Weights of a small image classifier.
Model: 5.59M parameters, 24-pixel images, layers 12.
Training: soap at rate 0.0014, 14700 steps, batches of 64, held-out accuracy 82%.
Rows from block 9 of a small image classifier, named by matrix and row number. Rows with one number belong to one neuron. Each number is 128 + 24 x the weight over its row's rms, rounded and kept within 0 to 255. All counts start at 0. Numbers have three digits each. After the name is the row's rms in percent of the matrix's.
After each neuron's rows are labels from the 100 images, of 14976, where the neuron reaches its largest size: "strongest on" is what is common among them. Only what is clearly more common there than usual is listed. The data: photos of plants, animals and fungi (iNaturalist). In brackets: how many of the 100, against the usual share in percent.
# u: gMLP up (value half) (model.blocks.9.mixer.u.weight, 384x384), inputs 0-191
# v: gMLP up (gate half) (model.blocks.9.mixer.v.weight, 384x384), inputs 0-191
# out: gMLP down (model.blocks.9.mixer.out.weight, 384x384, transposed), outputs 0-191

u.164 096:099108144126172117135131147131141163087120088103139130130111125102125093126088152125104161119102162159103114162122084105144200144105084159108121170143136119125125118146172109108149172149080153128113140174129097125105133101107139115145144156131149152101133110152160110156185155128121141147135130123133148131113180071122120106098113091167109109111091106123123174094109130103162197113135118094171104125127171137116108112167135170124177156123116149151145108109138146151161141151110117134150131074141113117125122132124122117128127106118117103136134159112111127153113158136150152175
v.164 096:142108126133157119134147141121117071111075139149155127154140102145120119137110174131179129150126152148133106122118128141063132167149089136114105154138136157112142150132127102144143149135126194077154120111109113080148146104117142136145146144147148158097149157119129153129129148152126140149104099144109138143128116111108081116127141107129116095148116128137131161099098104113163103118138114106134128170070146109131080120099105102135133090113129126145121167110140143132153131136146125124156159122130059146118105165181139134081105082123154157150121138091101105172114106106172108134
out.164 095:140177167173132117136117142142174116148119135140090158141158160140114092090152173112106127141115088097144107100136149188123138123149136138146098139156112126177162115155124155152127116104143107154158157108145152131110178097184095152144132119161132160111130145094116153141124133142141077128130146132106153159092172158126145138140146121169118133138083110114150090145125094119108141113145134078129152126102144086117132137148139150141124120119131131136096136132172107178120166156158154139141151142168103164141080092144106151104127132147151127090097116135118157151108138133168121113
strongest on: class Aves (86 vs 55); order Passeriformes (56 vs 24.9)

u.225 095:105163135081118085097155130141118132144103118140139179146128071160160086150134151149138127133151131184181179124112136080102148102110150081158103104123110069146118132205132131150105166158120138144144092123138163148131122067157117115136144134129154126099120110126131120144118173126126125105121119145146121078113124104131126120159110155129168119168130148116103138066145156155115112094139122142111128076118102141139173113139142114103126095102114129095147162173127101120135156172111089179097134110124149130122117111125167148137128120161159140126076154119090107133102117121085138167
v.225 103:106152136156125151121097132144097133100137123116113145140095137161121133131124112130139185104122105149100156084114106105157124152128137078139129100149130106101109101152104105123148146127159149048093108080125090113157156123108099120115112110144141120077121146151134110120141131124144097087136086113122116134116103132093123170122142129141138114167150145140149130126100150128137106110146082114132134138161150131115133152133158145136114092143103146162163125181109130090138147120155147093133117120102116134114105112132097117125116148090137107105082137168138122170138125160170103119
out.225 100:086131108148192129124161115131132149110109165110156149130121144135077124148105128082103152158143091157126093131134131139153136151117121125166138165121166109122129085123171101130145124087135115115170110152119099133128135166133126127125094126101161135162135146155146155105142113119136109144113117152119123091129132122123094125106098120158135126073162083133148143168097120091109146119088060140115140112098067155125144119123098137132103138135155099134124145116149143151122123141151089074134131116115120067147096133153128141125122152107145105170102110170131171116129131131151139078
strongest on: phylum Tracheophyta (27 vs 7.3); kingdom Plantae (27 vs 7.3)

u.362 094:148143120087140121091100163120128113130127151100146148134133126108121134124138120114129095122094111126120108172141111141133136111127157126166121162146101139147107073170114090121126156113130099119121165126111089118153115166128134115128136146099177076137119149146121137133116118169127145136180150115158139114100135107091149184087131137164108168116129152133171104129111110128096140119112145146107154119141079127107131127108074129149095124139122177179122147120152166174122113174149127153144156117116115153101149111132080104100094142132143137104135091139106127147111129119129093079
v.362 101:123175130126137177162111119126152099147122125126174107164117108125116107131133145093104162136121148160135104129138137154124102110114123146141137098191114147108092151134085132150139128142106114141120104129140142109157122133130119103115163131139164131133122127082145105136145139163139151128148104109100121128117158154075107128141134103115121136128115164098107163074104163161156141104111132139063070151195067104136138088151140127131126205137109115128153121135177108122135172156117120116082123139130118147147119125135119123139090107148084150136136124123127156146081155137168126113
out.362 093:072093133121141116099164104133106153145155115130089065105155100169141093138111122121137143142127163117121129097150098119072138142130146134133133121128148167099124118154115083099155151151120101138128154175141151124108087119069157133115152107145202133152108118106109090121131151141118119133108152147106155111125153118103122133195140145156112186127075113145159117117123112107131126146159147070101159088119148114163166089100093129127111124097148144088138120122118097166099133088114122149136118081131143145150165141159143169124133129134126184141135146115123160126155140139120107101
strongest on: kingdom Plantae (56 vs 7.3); phylum Tracheophyta (56 vs 7.3); class: Liliopsida (26 vs 0.9); order Asparagales (25 vs 0.5)

u.224 103:151119141111097106126140095147135104130125124140123168117074109099125135117172168100168098137140115086124080120172118139107125111079140122149137102104109145134086100183115130113110162088129086171103131144130116115122127125126126104133143087133104091130155108113120108085127098127160098158115155149136140103117126143163127138126085124124177149163101156102134163155146103109139148179123155124134127124127150122149103113083118175159129162124124104136102138134162133113133122120165139163133145142102141127118125138092069146110124128154147190112124126145150141133119130151078160116
v.224 104:160114114127128085121118115126140114143143094112158126142103092136163097122157115180147136112128101118176092117149130081110121090115082085140132147133108142107122100121132127117115086135163103124112180159148142129134122111115097096116123113143138121145189093146126060144122143135109126145095087130128122100145124102159160111088127153092124126161137149133144129126117146128137162158110150152073150131091114112158153117187130142148121146136114137177099100160150138117126113116132122186143121138107084146094164166115155111172096123076148134157110106125111095141150106151165136079
out.224 101:117137108087159137118127130137107120138139090163118115133159145157112137149147140132160125079120182148095111192156115097146130144150147120105110154172146132101142130129116130134155119144127126116145155137100164145145119121124132171093115150146134149141144141126125136146108140139119155119137143180140146092080140172127140080140142113144119143141147122117159114160144119101117154144132171122128153094141183118117132154174116123104131107158139112119131150128125127118124110120146139143096115120127118125096146145159169107129107108113141144099120128169196128115112141120133120109
strongest on: phylum Tracheophyta (26 vs 7.3); kingdom Plantae (26 vs 7.3)

u.159 117:104107137113127129097131112092168124152092104132132169118161131117124078154157120163130111098117106139137129129181123139130108092120129107156109182100140133128146108107149154132136154117110085146134113070137109136190123180098138163122102085104130147121161135116121101136129131121092168094115112124159119119122099109128132163142089148119175163134141095128149113101150158150100142119088160132133131102134088088152095141120155131097136168094135112134108133097156150102113097116119102140112092166146167101098123127142133133126124144122099154121109120095175138153117135117087119134
v.159 108:141135095141169134107172156126128085119143120134115117148147168130101135105121119107131104161135131110131127114107122118098154153151129156127161161148122093130117119118084080090103141126102108154135162136100135153139115145099139137121140165128188130079125178119144138075109150164128121110131118124143081172122129152131123113081141130113111126108122162088137127144145096150125188163150138121126100122160126090081107194088135132165089136141089100131142146180142114148151144161123149087130162151116160132143079117173099129114109150140147125099130129104090156162140160142126118100
out.159 104:127097139157133162163122160148091083164091136095106100080141115127103193119110178092119131127106129131130152121125166125097188143110151123142109111131136185136148117140144106132151134128149074128154176117096121134135113113129151138116110107139108144128160149147137108133135119140104136094103157152117144097113123160133123108135103097168127115125135136128136130104135082090124144140143126137120142099110158182121143118124093105129087139142170124116111141122156124112110138138124144132112088127145125135126121126093162144106138071143109145115126119130146126117103144136116114101
strongest on: kingdom Plantae (64 vs 7.3); phylum Tracheophyta (64 vs 7.3); order Asparagales (27 vs 0.5); class: Liliopsida (27 vs 0.9)

u.54 093:098148139148125123084152175105119156149157093113084124120102134125115086129130134168095103105147099136147109167125145117137137148118097103139133115160079166168156114117134199129149155098084136172137127080145118104131103096122122179106095117150130134125111110153132144157128150125143097163132114094150173098102150095081120133139134120153108108109101113119132115100111137116180141142133143135147135089127137134106126083096146133152159118164111127129111124173077126096120111142127118117162163139167143124136128155152057126116111149125135123097128135105133110138100080151120088146
v.54 096:072136110122134125098107126139118118134155157155135148110099102111184136120110129145145134150107147107103114187191161114086149133135137125055112136140147148105137102132123139119087167119158151117095050125088158125128126109123157138148141140138105145143133159094121134128157116152096143065110155122115130098140109166134180089075127110120095133110110155125126135144108142118120141123150162130118154114119125168118138124143151104136145116151094093095145129092107103112166111150130082080086151141137112132148120168098136120109136147065126125167137132106130164131126112131120148106
out.54 096:139171053104121105126130130147149128124102137128104095118141131145153095137129134083156135174139138138153126061122157145122148160154148122134139083094145117107158146126107091105123137072147116154121145125064164152124100119087139099117150107102085103099123143166111095141100118134155108104146122139111122116144115146116144167098132099162132134156152125131134133093124087148108169180136117119122089124142118151135100116104152115135083112134130171087139128121109130133101145143147122101104129130106132103072138149090092122132116061135133158123156096147164127129155140173091119123
strongest on: phylum Chordata (94 vs 60.8); class Aves (93 vs 55)

u.369 109:152153136103134130147146094139110161168144133149132094131126121137132136153149116189101159114122158145135120125147135120105123143085089174164110120110137176097116134133091172106097121107105170094122155111100130104137154130101131123125108116136101150126153111147173113074132093152133160158107136162146101139101141141098120104160127085124106153116141111149129176121105100147103128155109129165119078125103144137158060137126120115136101092150160133119108166144177078186119110104134144123137124154127138129145082158119139149164131141135154097115133146137127146126098116160074137102
v.369 111:124166088147146083126109127106125108114125119153086111138101104118099129104128154164114107134114109121137134125104151110176101097152153121126131130145094182162160051142117118122152152131146115162135158112152102134149174172110165177155153123168118092120174134083116123140129104136139121116141131122161147099122147120119080141127095153150151175103120141152119108098095112110115127091117135158124138093131109117116106088144116157122096126138175089123142128130128124121114127147143159129132188174129116095131159154115101123137103105149119158115141139140137119125123108129115084119
out.369 121:174131077112134115122164081102153134118125083097145131144116101105104157120103084088131115133154158169070158123161149124166123099100086110126147104153127147135137139127085123139111151152122076130093158158112113137129123101135150060175109126092115125151140123107102098146108119101120176140065110102110119124105116144128141148147134152086100148149170130145152080125111145118125082155145091124095126143122144109155149100118113146134127107145111138132146106148133094131145136103136121126098125098118148104106123120134126113126136137117122113091164072122143168114102156185119135131
strongest on: kingdom Plantae (84 vs 7.3); phylum Tracheophyta (84 vs 7.3); order Asparagales (32 vs 0.5); family: Asparagaceae (32 vs 0.4)

u.147 105:169126128161135131114123105124142073139105141154136152104161139144137142152167117143117105143129148135119132096151104152156149124109116166139125116099138129110133148125100096145152093137124162091159149143173113135118135109134117091106126144146139098140133169146159099132118129126112125143122150163149161134121141117137105132107131144129105131136118126114165145110149100124147074149125129153103136085088108103121102154100149170101156148099105146122117125110135130134079116072120130135133107148157130151082114162162083136129149120175158138165112090094157128123148156121170135125
v.147 095:156128121132118148141119112151133095119080104097142118103087104144150159116154130118092156123122143156106143112145130097132165149118111120135142138127164131124127162125118138139121104094123107142157136128141120073121161099166160139144199137125130140121164110141121151171124181175114141142135127135158107090102142168103149146142171124118146128114138107068117113149135135142148148115135126127150128150145099128089139085138106160114173127089124086123132154150135093136081125165106141153158141140094113091168168128101116140158121084084103116155145135172158106121124129150098090147
out.147 091:148115079092137151152119127117117140158187134120138129161116078109169114131161116141116167130102127141138129125148092100097109162155097096122155153145115127164175120128138118138128135143078114181074125100142139098090146129116138116121151079107114119112139118057159130143132099123109128122148130138100139113162148074144110135087140117138109131157118154134142122132121160115112171138123151091129088100157172130157134130148156129138101131124113126191143138115124120138148123143143128182122148123115126112129147109062137107152138154110109176129126151166118128125139121124135094124
strongest on: phylum Arthropoda (68 vs 30.9); class Insecta (67 vs 29.2); order Lepidoptera (66 vs 13.7)

u.2 100:115131136106139101154147146108162152141136122134149138129102113105112140153087101160110159124127095128193110110113095145126106086111086134120140122138087158120114117124135131077128144106146113141126153147151140123157126155119135122112152109108094133141112102122125129160076152153137085098143140109099147109166132101115120101119155162174158156165129156129158147160108138095110122142125107095108136154148144160131103176177128113142143122099109111169060141143126137109107146134143130112106119126076132154168154123104096108082146168163074134161116190140144122133130059158143114152
v.2 099:118159120106114147136154099137098161108132135111109122150136131093102154118094126132144167133193163084101123115151087119147158144070134171149121120138110116153068106135123122137139162099125151150150106114138113180086152161137136185127099118090133085106151155161103141084116148131140136140079100114139102132115090144177110161127146129097136107104103146123138153115153111109117112087138131126136152133099099147146109087117126106110213146150156137133119111186138142114137148091137136128172132133086168147131126149149106129154140111112137124100153095104182151167124126100109165164
out.2 097:160133110104119153112130151157128114117087124162128101127160100155146139134131129078110103113125142133126077156123135103133108163104124119129150104130141106163158131123132144126123150141134134053123101118127134133142112094137136101152131099143127154118086092149109139097117097134148113119091135126131091107095100110133153127119103126094123162128179104136122110135192100154124140142128185125156110128139106092088133132122141140103139089104153113123157159136176090134131113157090133189130089139105158086081091128162121140120131111076144128108152133130122151097143162133136170100
strongest on: kingdom Plantae (35 vs 7.3); phylum Tracheophyta (35 vs 7.3); class Magnoliopsida (27 vs 5.6)

u.216 109:108133096199141121137142123086132120177159147148119136132170139138091153115149089109178114155109138154130111089135126134126118109144113107111169124189147084127142155126137120140173084178077121124106148132077148113119122112144140131082160135105122152108115145146138051080079129151167136127168108187160114114087128169124124144098123122138130113136109144161119169154183170118127088144116159141144064104147133135144143085153091121139135147136129143155140120146111134155155125121130127133142168124129137121132131094113093129123114148133139112135177105111110144107111160126124188101
v.216 107:174100133101155132196138109030187173137129164121141119131150130148129147114118106127107114130131135180114132154182160111125147112093120096095111082121125152111138143147136164092139130113068162125108133108131142137127108125139107129116163114135061134118143105118161101119095170130110128122120127116137150137102102125132119137125125143168096103136101113144087139151104126131157136154136093150086135111128129110079100122129114131124125131139158135159112131121100109160114144151144121100175167116156098106121145115109121163107113124148126110086148127086149162161151123156175145129
out.216 113:121144157107127120160080157159092108143131123099087156101136154132119156137128119131099129136146122091120143123111131144107152095095170195136118152101130129080135124108123141137091127112132131101152131112110141108168117134157157120113089147134087128106124141092112145128156147174078154128141146143154131104101100076125143115092121134119140119160137120104120082166084122132093152136139103133172144138145132113148103128126140113147146104113069129123118133143106116143137167125101165127103057104132138131156107133086144115107123104109113137096108132098114119151131139101149101121
strongest on: phylum Tracheophyta (42 vs 7.3); kingdom Plantae (42 vs 7.3)

u.124 115:112079152114145134135130117159149119066133123117129133112127115137096145092119106143125139088144169134164166118131133156186092128117165126165103120148122158130100148090110115135142156157113145132091111094136113131159153187129157172134132162125104139105152103144147098152153108160161097127100110114160127124169147137121156134092136151098147112132148144170094086116098138157117105078113131134122152084124157099131088065155131112083136136127129132089123071101115099153164141173176108129154118123162115099126111147146097113088149133134113105083133100155091120133116116122142131126
v.124 103:132151147146122106064138117105131116152154114062123124122103100154136167136117107180115116098131131164109123140114134110135109101157106120111100118108123153139132117109127144128134123165148110112109161112139177108111101129135150099132130127082144171128097109104126136114149130119158129103123109143148158134119130076142133098136163138146137136142194147116121177136139104115143127140165096152111096093125114083144169161131157073114123125180137142144126166090195117148139130128142124087143167144149107111162123141153108154120106164126119149128148088132168134118167153121133125135
out.124 098:130173136120099113138113135132136124149151096120168120111124131127107158109139169125114092127125103123176140103129146132141150096135103048137138159119129159146132167146131163154134125138135139116201108132139097089103104098121115111127106138160104160160152140068139132114188097143109135145121094126101108132111108124140122151098121155126138116124118115155147138142118139093110131127137111120113161121134099168120136123086131117178113131168131109159138108149134103141120115123125118110095111105142131109113148101118092076156148131096093151134097117120116097135152128081091161130
strongest on: phylum Chordata (95 vs 60.8); class Aves (86 vs 55); order Anseriformes (29 vs 5.5); family: Anatidae (29 vs 5.5)

u.118 105:114105127145096139079159127147164155149103127100132149130102107165107116123119095148102115139163084129105118104111093113125157109176113133112108132135097105075096129110112146151124113099118112118104129087133118107109186113112133161135092109132130109098152164167128145156087155167129131130097150158133128116139149153114122153146106135106151152155120130186130144131096092131143124122146138131137109138172109183108139133097099127121120135118165145089176134173119124087161148130115123171149117149140107167165131118107093107108148130118141141139109106127130127120141134106127168091
v.118 109:095143125090117098116142109109132113139100105106125122097107125131128111135136110163093130169114116116122112103164123149146104164121121145149162122124109078137150153081132161133150140115145113114131114082134113118147224131151117146139162138068135113142152150140098125133113111129112134126119138149192122113142112129113147121134117111133154139115126137100153123155109160121137106138100062138095166137108116144134096107142086144153102146097117140115195123122152153120124118131151148162162106158164086136105127132095142117109076119061175161134108109192122155167128132091145110116
out.118 102:142117089152185084134149116126084099143136172127096178152112171135120123134121121128066148120083145114098120132129122126179109120152132141184122100149132121162115148143154121114093147117147113148131102161131114139111082104137128130120131132153148145154128148156118133102131081156137096126069140104100122139121120111113135133140158115140106125142149106147178131093117168089102121112113200133184135136165153125133108095155146114084117115125103109085133106145151114129174154110148117115129137111112109146173059101133165146095123127105137133122148095179150132135123091111149129125
strongest on: phylum Tracheophyta (26 vs 7.3); kingdom Plantae (26 vs 7.3)

u.358 115:109164137119090136135156144125124116161120139120109108107103141126079125122104101133127120136099152110111131069148174142116099153070098151147119097147118152102087105148130120169141114112085135148167131102143126179086126116117137120166072139133153143128136167132131090127154112134127137139112098139136103157099164077121116151116140107133148121144112096129098143076105140113121126146148187125112108102155102127130148116137123119126089149116134107118114114168127140160133097145083103091104125114144155144141100111124105158091118128140152104125157136139111154120097117128136143114
v.358 099:100137147136104103111111146146164116129141112094138115140097158110109119106150143102134130171093168083159149133107105107103092086115135121129150119116121170093123139130116139129127097115122120124105117145158098149146164128097109148133138170119166145092148087106202096121169188146158103160108132134156157139143094136153156096136095146160101142122127145124101137118156125117120126133109140126136155122143156119181151112103106164146153125125116087135105121112105103136122103114116116165111145120131123136153097104144140154127102091120183126149170106127093134113155134155110111169
out.358 101:106149131098128130112175136140139114126100117133089130122132104148126125111159078168059142139135161110105173152104153160136107090109086105171128119080091130110125139128090114156176104109153122112087127145122129126099161091102124175143118125171084117124135103118133122096165107126148133130075122122140096121166137104077170134127156139135147171124139145117139122085100158145138105106123135143140119146153106121142113104134089119108157138075107120122133150074130138122127113129160111148133062137115148143171139128096073162121133118120103139119136143164121109104142102144156132115
strongest on: kingdom Plantae (94 vs 7.3); phylum Tracheophyta (94 vs 7.3); class Magnoliopsida (69 vs 5.6)

u.267 117:163099130105152179114178153133115101162162122111107104104112173133108117144147124171107129103119150093102141107125109112117144137120101146114118128144114141146128113145145139121088114150157132149153112138139121149115114114181093108129059118109150157116146061138125107160111090113098112150151108205128150117133113114094132122095126162107128146120162130125133149122110071110164173137119117145126120168149135167137120120099116142145090143114110157096134154116140114105150091164117145145140123082114149141127126086129123112115158130112143134183149136121092159146110089142152123098
v.267 100:125124114147117128108145128125144125131101130108162131178148184146119111100109135099105138116113138129106140112121136128138135138136109128123146132135136124141120132075126053128121134082101138128175126127114126112166130107156142124102135153121122145082121133139106128149135131168108131128142154142078126124152155141107156116143107119129157136109131160155136144074096141129129103179103142140125133114109119117144116146191145113101142159186108183094133094172137125135098136069137113092133100117137132130122133148134151139124147089078108130169140082163116143149102186143182097089
out.267 100:123116146137073138154126135162145108150126140149118141116135099141129149128137152129157104108117164135132078119150129142125142172131121173131184123118175140119073109119130104111101158133109099115090138105122133099113125147131104120136159146113094128117146138159131104070126107154146118165158127143138148149126118130120096124136127122121126164126136138116149113130134152133150155150152073128125088146126160168160159131137171076103147132133129139143110092169146136114118106084080082168145086124123088101146080102135133102105174122142096140131094140114158098118121147121099139114
strongest on: phylum Chordata (92 vs 60.8); class Aves (86 vs 55)

u.169 110:116160151131128142096096180127108156131090152120135093137114132134126112132114121124152086107113171129192155149138116141101110079146142144143101139151111119096133118169085147126129138083129120108160107110141142157112166105167105132105112139150171144135107099170120138119146123129145101086096171130120111104118064127153095130120106133133117132139122109121131136117127122105127137133174076155107168147122161133176114085130144131103125146116104108156125106132147139129144115107126083143171112095146078136142135131144130108124116138089105166118132129147109163146129140161165128125
v.169 106:160157144130100128080115146146137126139137138117119124154072092121159098092162117144144136146175113117155104106182097119139133123119187133148102176149090148134107122127130093121077127081164155101100119102174076167131097152097125102122153109100102146101120080097144141151109147154147095145132128117140139138081128089117161153150133120126118129148110135110079123148125129086140127151139145099126126095136146146096110114138116139112156146134117103136142110172149122149109126131120111134111081169119110121116112120176131103101098098119173123143118132131153159123146151102152128118
out.169 103:126127113120169136143119150131116143123112140150152124121116149143116148133165140147145106158135117146126164183138109091154096180142186083119144128102112128120129154123115135139088157088134155145097089149130143122156108104139097095144089110132123125144130182164143141070112133130149129082159147098115115129101134125173140128080118123092112124152155174131147126106157154192101137130137130112126074132148062151147137127110159120129127157155112104138150123172118123158123162139137159106087093130136139145143070136130152096089108124165122112135101151113147135173124098139132160122
strongest on: class Insecta (80 vs 29.2); phylum Arthropoda (80 vs 30.9); order Lepidoptera (44 vs 13.7)

u.63 095:144138119153109114155114184165109146173153171153150129096115143137112129097122110111158110120149115137178121131117132110159145172116106143153137178156110125134129159143109124146116111110119154128148094166110162129129114155116116095148123135177116129091103142111137140124123132167153152122159138151134128061133149116096086136131087095091168141120115096144114143142159109105113156167152111135137132109093126109141190133142100154150153120129171134124128115139156095094107154122141154105164165129137132184114128131153157097104101110143135143132160101120119128174074104130113158155
v.63 097:138053140128134145166164127183098102119143121112158162084174099101096124132114125113150151134123139122177106121187130131151075147115125148170124171134127143151141129134112134101091095149135139157107143144128133130116127106124135129115135171107136075110145134142134126124084109105152107121161113126103111100123139177098125167125149162112084096137106091154155182198136133080112085134169151087123152201116085117093135163138156161132108118114146135143116098122111155146151152108125142107113131119116113156124120134100094147116097141101105122103122107110153115172108120123119099099
out.63 094:089116096121147101138135152145155135114143112152135114099089081131106136131122092153133107120116089127115124139096112115158100119161131145104117119077120117103093098120099138118092151102123170120123145103177096172125131160133143101088133169118072139157128115164115140151125117127149086109107115155159098089113145176128160132080129149129177123085104140136132130149157155170149130129122140079118141135074155117080109127140171135112095110149103130132138139153120154150093169094122112134120128161139145103078115104166101128119106085122151146065100123121123131157137124097117105115
strongest on: phylum Arthropoda (68 vs 30.9); class Insecta (65 vs 29.2); order Lepidoptera (31 vs 13.7)

u.158 090:141108109157110124161105111101180133116143156132139087165092119172126114101154143126098138139169128114138117108116111125127126113131100093138135163124143115083130081159111125185132120174115138101173140179108151117125154124118104155145113178166117129132120102122122133095140128149129097162094176135131123157158124146053149088100152116104128122107076164138069124071165118115139071114148114166130114169165114097147155135105181117142115123119099132151148142095132127128145133164113133117139111127147128073087168140136152119121131131144143080128148126150116102109121161150140121102
v.158 094:151132086156105129163147140138156156079124133125152183178111087076112107119101118113091128145165134118147088143107134109144119121113117109136158089116150126161099102142164130121134126136130133094093137162101146136131088127142098179080081142115133089103094112125122136115136135153122108114088142156103081135162133153155150096102151124121092103139149138090118120105150140104115077116162092133091106131114082108119122163188114134116124106130086171142158147117143103116113140133100143098149117082154147118139119143115101129206129167132133131100115147141142132152111152122132104119
out.158 092:174116108106152105118166118117125138130149131094115112166163118103187104104137132074101085112145141107152080152121153142135125160122102149104131117119174124133129127166161093170142087108133150107103145119105124107112113123133106144131113133099143128136126107177143129145110118110113153102181092107119121108106119129163119145109128143132137122139095165076115114139104143159079088104106095111121158122116172116136131121120130145138099167183075124086169116136094112115132145144143137138125143121095156124114119152127122113157095119084134128117131093096142144128105092140162139138
strongest on: phylum Arthropoda (67 vs 30.9); class Insecta (59 vs 29.2)

u.187 102:110163123132154145158097113143165110146139132116160182095130105174125125142085142133125130109083152136128134121123156132095135140138127118105145113133128106160119109150135151127142127120134115102131157134137128118118092166163095118146097114090103099091154143150092120128106170125123120098099163126127120124134108120077116124124136141101161144106106123092148125109154138165146093167113147191117107137135143148100102147148158131147095092118100127066090094101178140105102132147091098115169113133103129146077142186153133138106142134131145119160140113186112119126124127154134100185
v.187 105:105138149089165096125178124157143137120094124134154050123102094129129097103129153085104132127148132204142109091161114132102113168103135127126094107132148125138156151127147089168139157112128111128131164136143143091155116146178103160128168108118098107148137150121168147112106144138123113116134122134115122133110115162108178131133102099142181092121152104106135127119116143119144081163112128113087085106132178174150115111142104118139100147118141151114069147106163095070107126104129153142132128162136148170063126095120141163085096176109140176138105118108131158126145167114119099154
out.187 097:151104105088128144063144108116118151133134123095109115133141127117104170170147140126132144103094066150141117155129114119114132110149161179135112164118159139131137133070147121170053145147156141122196134131153115120161158126092134137101106139105111142156139079141170148147095133108101119119159131118102109134117152103101101116077118124122133123129141133128113093128122088163131172150155137116145136131122101123140130106160122117131125091056141130157126183105164135152121097107126163109137129131107111133128116113117132104128107152138126147141119119084136095140139121140153111106
strongest on: class Aves (89 vs 55); order Charadriiformes (40 vs 7.6)

u.335 103:087104128136156145115134136168164085053191162138107082105172103107135126136123106138139133146112120146109173129125099165184164152133113133134130108132123163069129135122142119140142116103166107136127117106153123134146126135135159162102122100153121093137064118122133118133092084133127144133142148127144169099116141148102124104153119100134081132079133100140093129144123147126157135125103132101092142152130120119120142142161105112078131142140138114125105166155108117105124175128156125145136157154129145144132167089135105159148101111163135112127145134111142116100151122117165159139
v.335 104:148127162136151120056172146140116115159138125149104186156172136151108133141127164109120114114159166082127163136156139129118120155110067147097117100139120132127135153152147183114142123162131085154122111125164133126143133107109183117138174144137140124114123133145104090120161158139126174176159101130093130174106123126135098109161121119147130144105145153147125175132095142110139074129147127112107129130163115140119139116149143173108107171125108151123147136073133093117118176131120079111141136138106134155128115127125092146175148139150113114111099127150133109146129108121126117138
out.335 103:135143152146122131097133159137148187157133085134153169138103111131163145124138154100095119093138102160118126117136132121107161125147141128122100110136175152118120190154159138115109153111093116110140145135145152132161151127114119100108128122133136132147151121121105144141159181122125136140100128112144091135112109074158095177153149137136131130117099088108113129115110135116078100101148168138155137157113107154103142101126122152112154138105120106091139089120117136177136138118179110108161080168084084139117124132104131120114171142106129156141135125100147119184117126138134090109
strongest on: phylum Chordata (99 vs 60.8); class Aves (97 vs 55)

u.349 102:106115091089123139069078140161133129159139133130155145100118171133115124136102099136134190124102093126101165114133104110135115149162101139114147127144126124149160142156143108103139110110097136136178155099121130137107127174121131129157148135136162162101125113120128098163102114120120149131110094138127113133134139109107174100140163141075148142127111093133121075144124118160137111151122163101135175152137111091110154140150137170111142115088140151111118134110124109146122123155128129175125162147102114119097169151099084111147109121117138155105157095121129148153130092171107091111
v.349 102:127124160142147127121179126113143149148152164108160152163124146141175118113121195156123126163109115113131116090152131131164140102146138132125143123154109085183119134167130108127121128088136077161099094126127075087100143149127130115172140130102126120177119094139132114137110118139132122143100142122130190135118126101121098135129117089126080171139117143120130098131115164084142111155113162151115092140114126123136118083131103159114153121104182157150166118137117125091121151092083063135126170133167124102065116102149118169127172103150140091146143172133121130152154141137136138138
out.349 103:155104150126150136140147124104137123110130133135142147138085120118134143160143147146067089154126136115076148112125109150154126137132118148091160105141153111127109143136137112111151178129147134131101138145148091143130139102122110132168111132101143122110136190136123139092138156094134172120130151102157129119130150114081083133150130117143146167089177117098156138180096142153073115130150092135156089112116085153157089149194145130090142111145117142130107134141116118145069145080114102105120133112153124095146135115104111173112087131135128057134145111153159112124145114129149122114
strongest on: phylum Tracheophyta (42 vs 7.3); kingdom Plantae (42 vs 7.3)

u.270 095:100102115171141111119142141116128116121110139146120151133108138117113139129126105123126108140089113152101138130107134120130114121126125097108101133122135117154125129123148062146126134108148122099143166110149100131107126122108155141114107126159144102126123113155111066089167111139103072127122144156156120080138135162065170127194108151117169110113076127107095141132156136120111084141097114114094117087161166102144113128130122147172133127157101156131120132127114140072111181126132168123076145116166136134113157110159106138151164133139090149135109146130159119170159112142147170127
v.270 093:085143164091140110090112113134106152115156143083138129108142145118126111086140099088127137157133181121100158146147146143139144165151141139112106120148141151136129143127129130143136147128114101109160163114089138129127099148104146098118136112135110146098134121098106075104092137150107152123151136159112140123106137136140116157118123129185115157162128152112144115107147084163091154101148121145091109110114113139129128125141151118117178127142158144111116144090131124149120135130144157108117099123147104145114154110098135159120098134128102167086118129126113166094144128106110169099
out.270 103:129068152076148139114101111131152086115119180118138119121110124135113140134094161153144149154156084122122106087207107126096177109158104113131156112111124136101169140142119147166108112165113131133138128109144109145124138106117127104134093160101131116161163153151098118114133083124144147077120115094083136108123106112113130142106125165094143088198126119143127148121102123168126171125155130153114182109107126130122154115133113079100094149138138096136134113133111126138130155106119095128123129128102134107126139102110126142116107119084117119123096082141127142139142121135182133147
strongest on: phylum Arthropoda (60 vs 30.9); order Lepidoptera (33 vs 13.7)

u.5 095:137143130139129140130152119089151075071149149140138150128157145154119141142112095139174099143142148141085128126154116115118144136140127112136111120116136076187103128092148083108181136164166133090087122118130117095105132103106124125153140110141092152119084105152168134095154138156100113120114116101113121154124141109153118098112133118128168131136151103125171113113126153095149143111126137135134125141144126154143116103159177095164112153088151146097143146089156146141101110113089102126117126104121130104108106155064137149143080159113120121112160152143153167097136152093143149111
v.5 094:148117120160148127151138157114154141111164134146137152161136116139154128144079137124121162135154152131078103121169160112124122138097148137154110117119098136148186127146128139119149142100125104091088097123137096134188096119125123136118150165133125136113131128166111114149109102142100078137126155130101086119089130147120143089096129113148103119159133111170145153107069179130065078123123162132100135112157144142106103160186137135139137146143155138112149082137132120156114132138116163103098177110133137147165140134117135147135083132090104170148162152116126101124141119138136142133
out.5 099:145166104148085125114096110186115163155145127093111126169098160135093123084132130095124122128114156150151094137128103145117136121136147144141147121169194129093171152134131131125193129084162115146135114151102130140131163127096097140133109125107077138143129100165121132130146102129163160182067139121075092109084149143133122127141116118153125114094129153131153110142152092115138130094113081129116084104144111135118101141141118114113120117172166111156103097163150120147141109151109154118111122152088173113154136107091133077145140128107119109132122109132129089096133124122116105136
strongest on: class Aves (85 vs 55); order Anseriformes (25 vs 5.5); family: Anatidae (25 vs 5.5)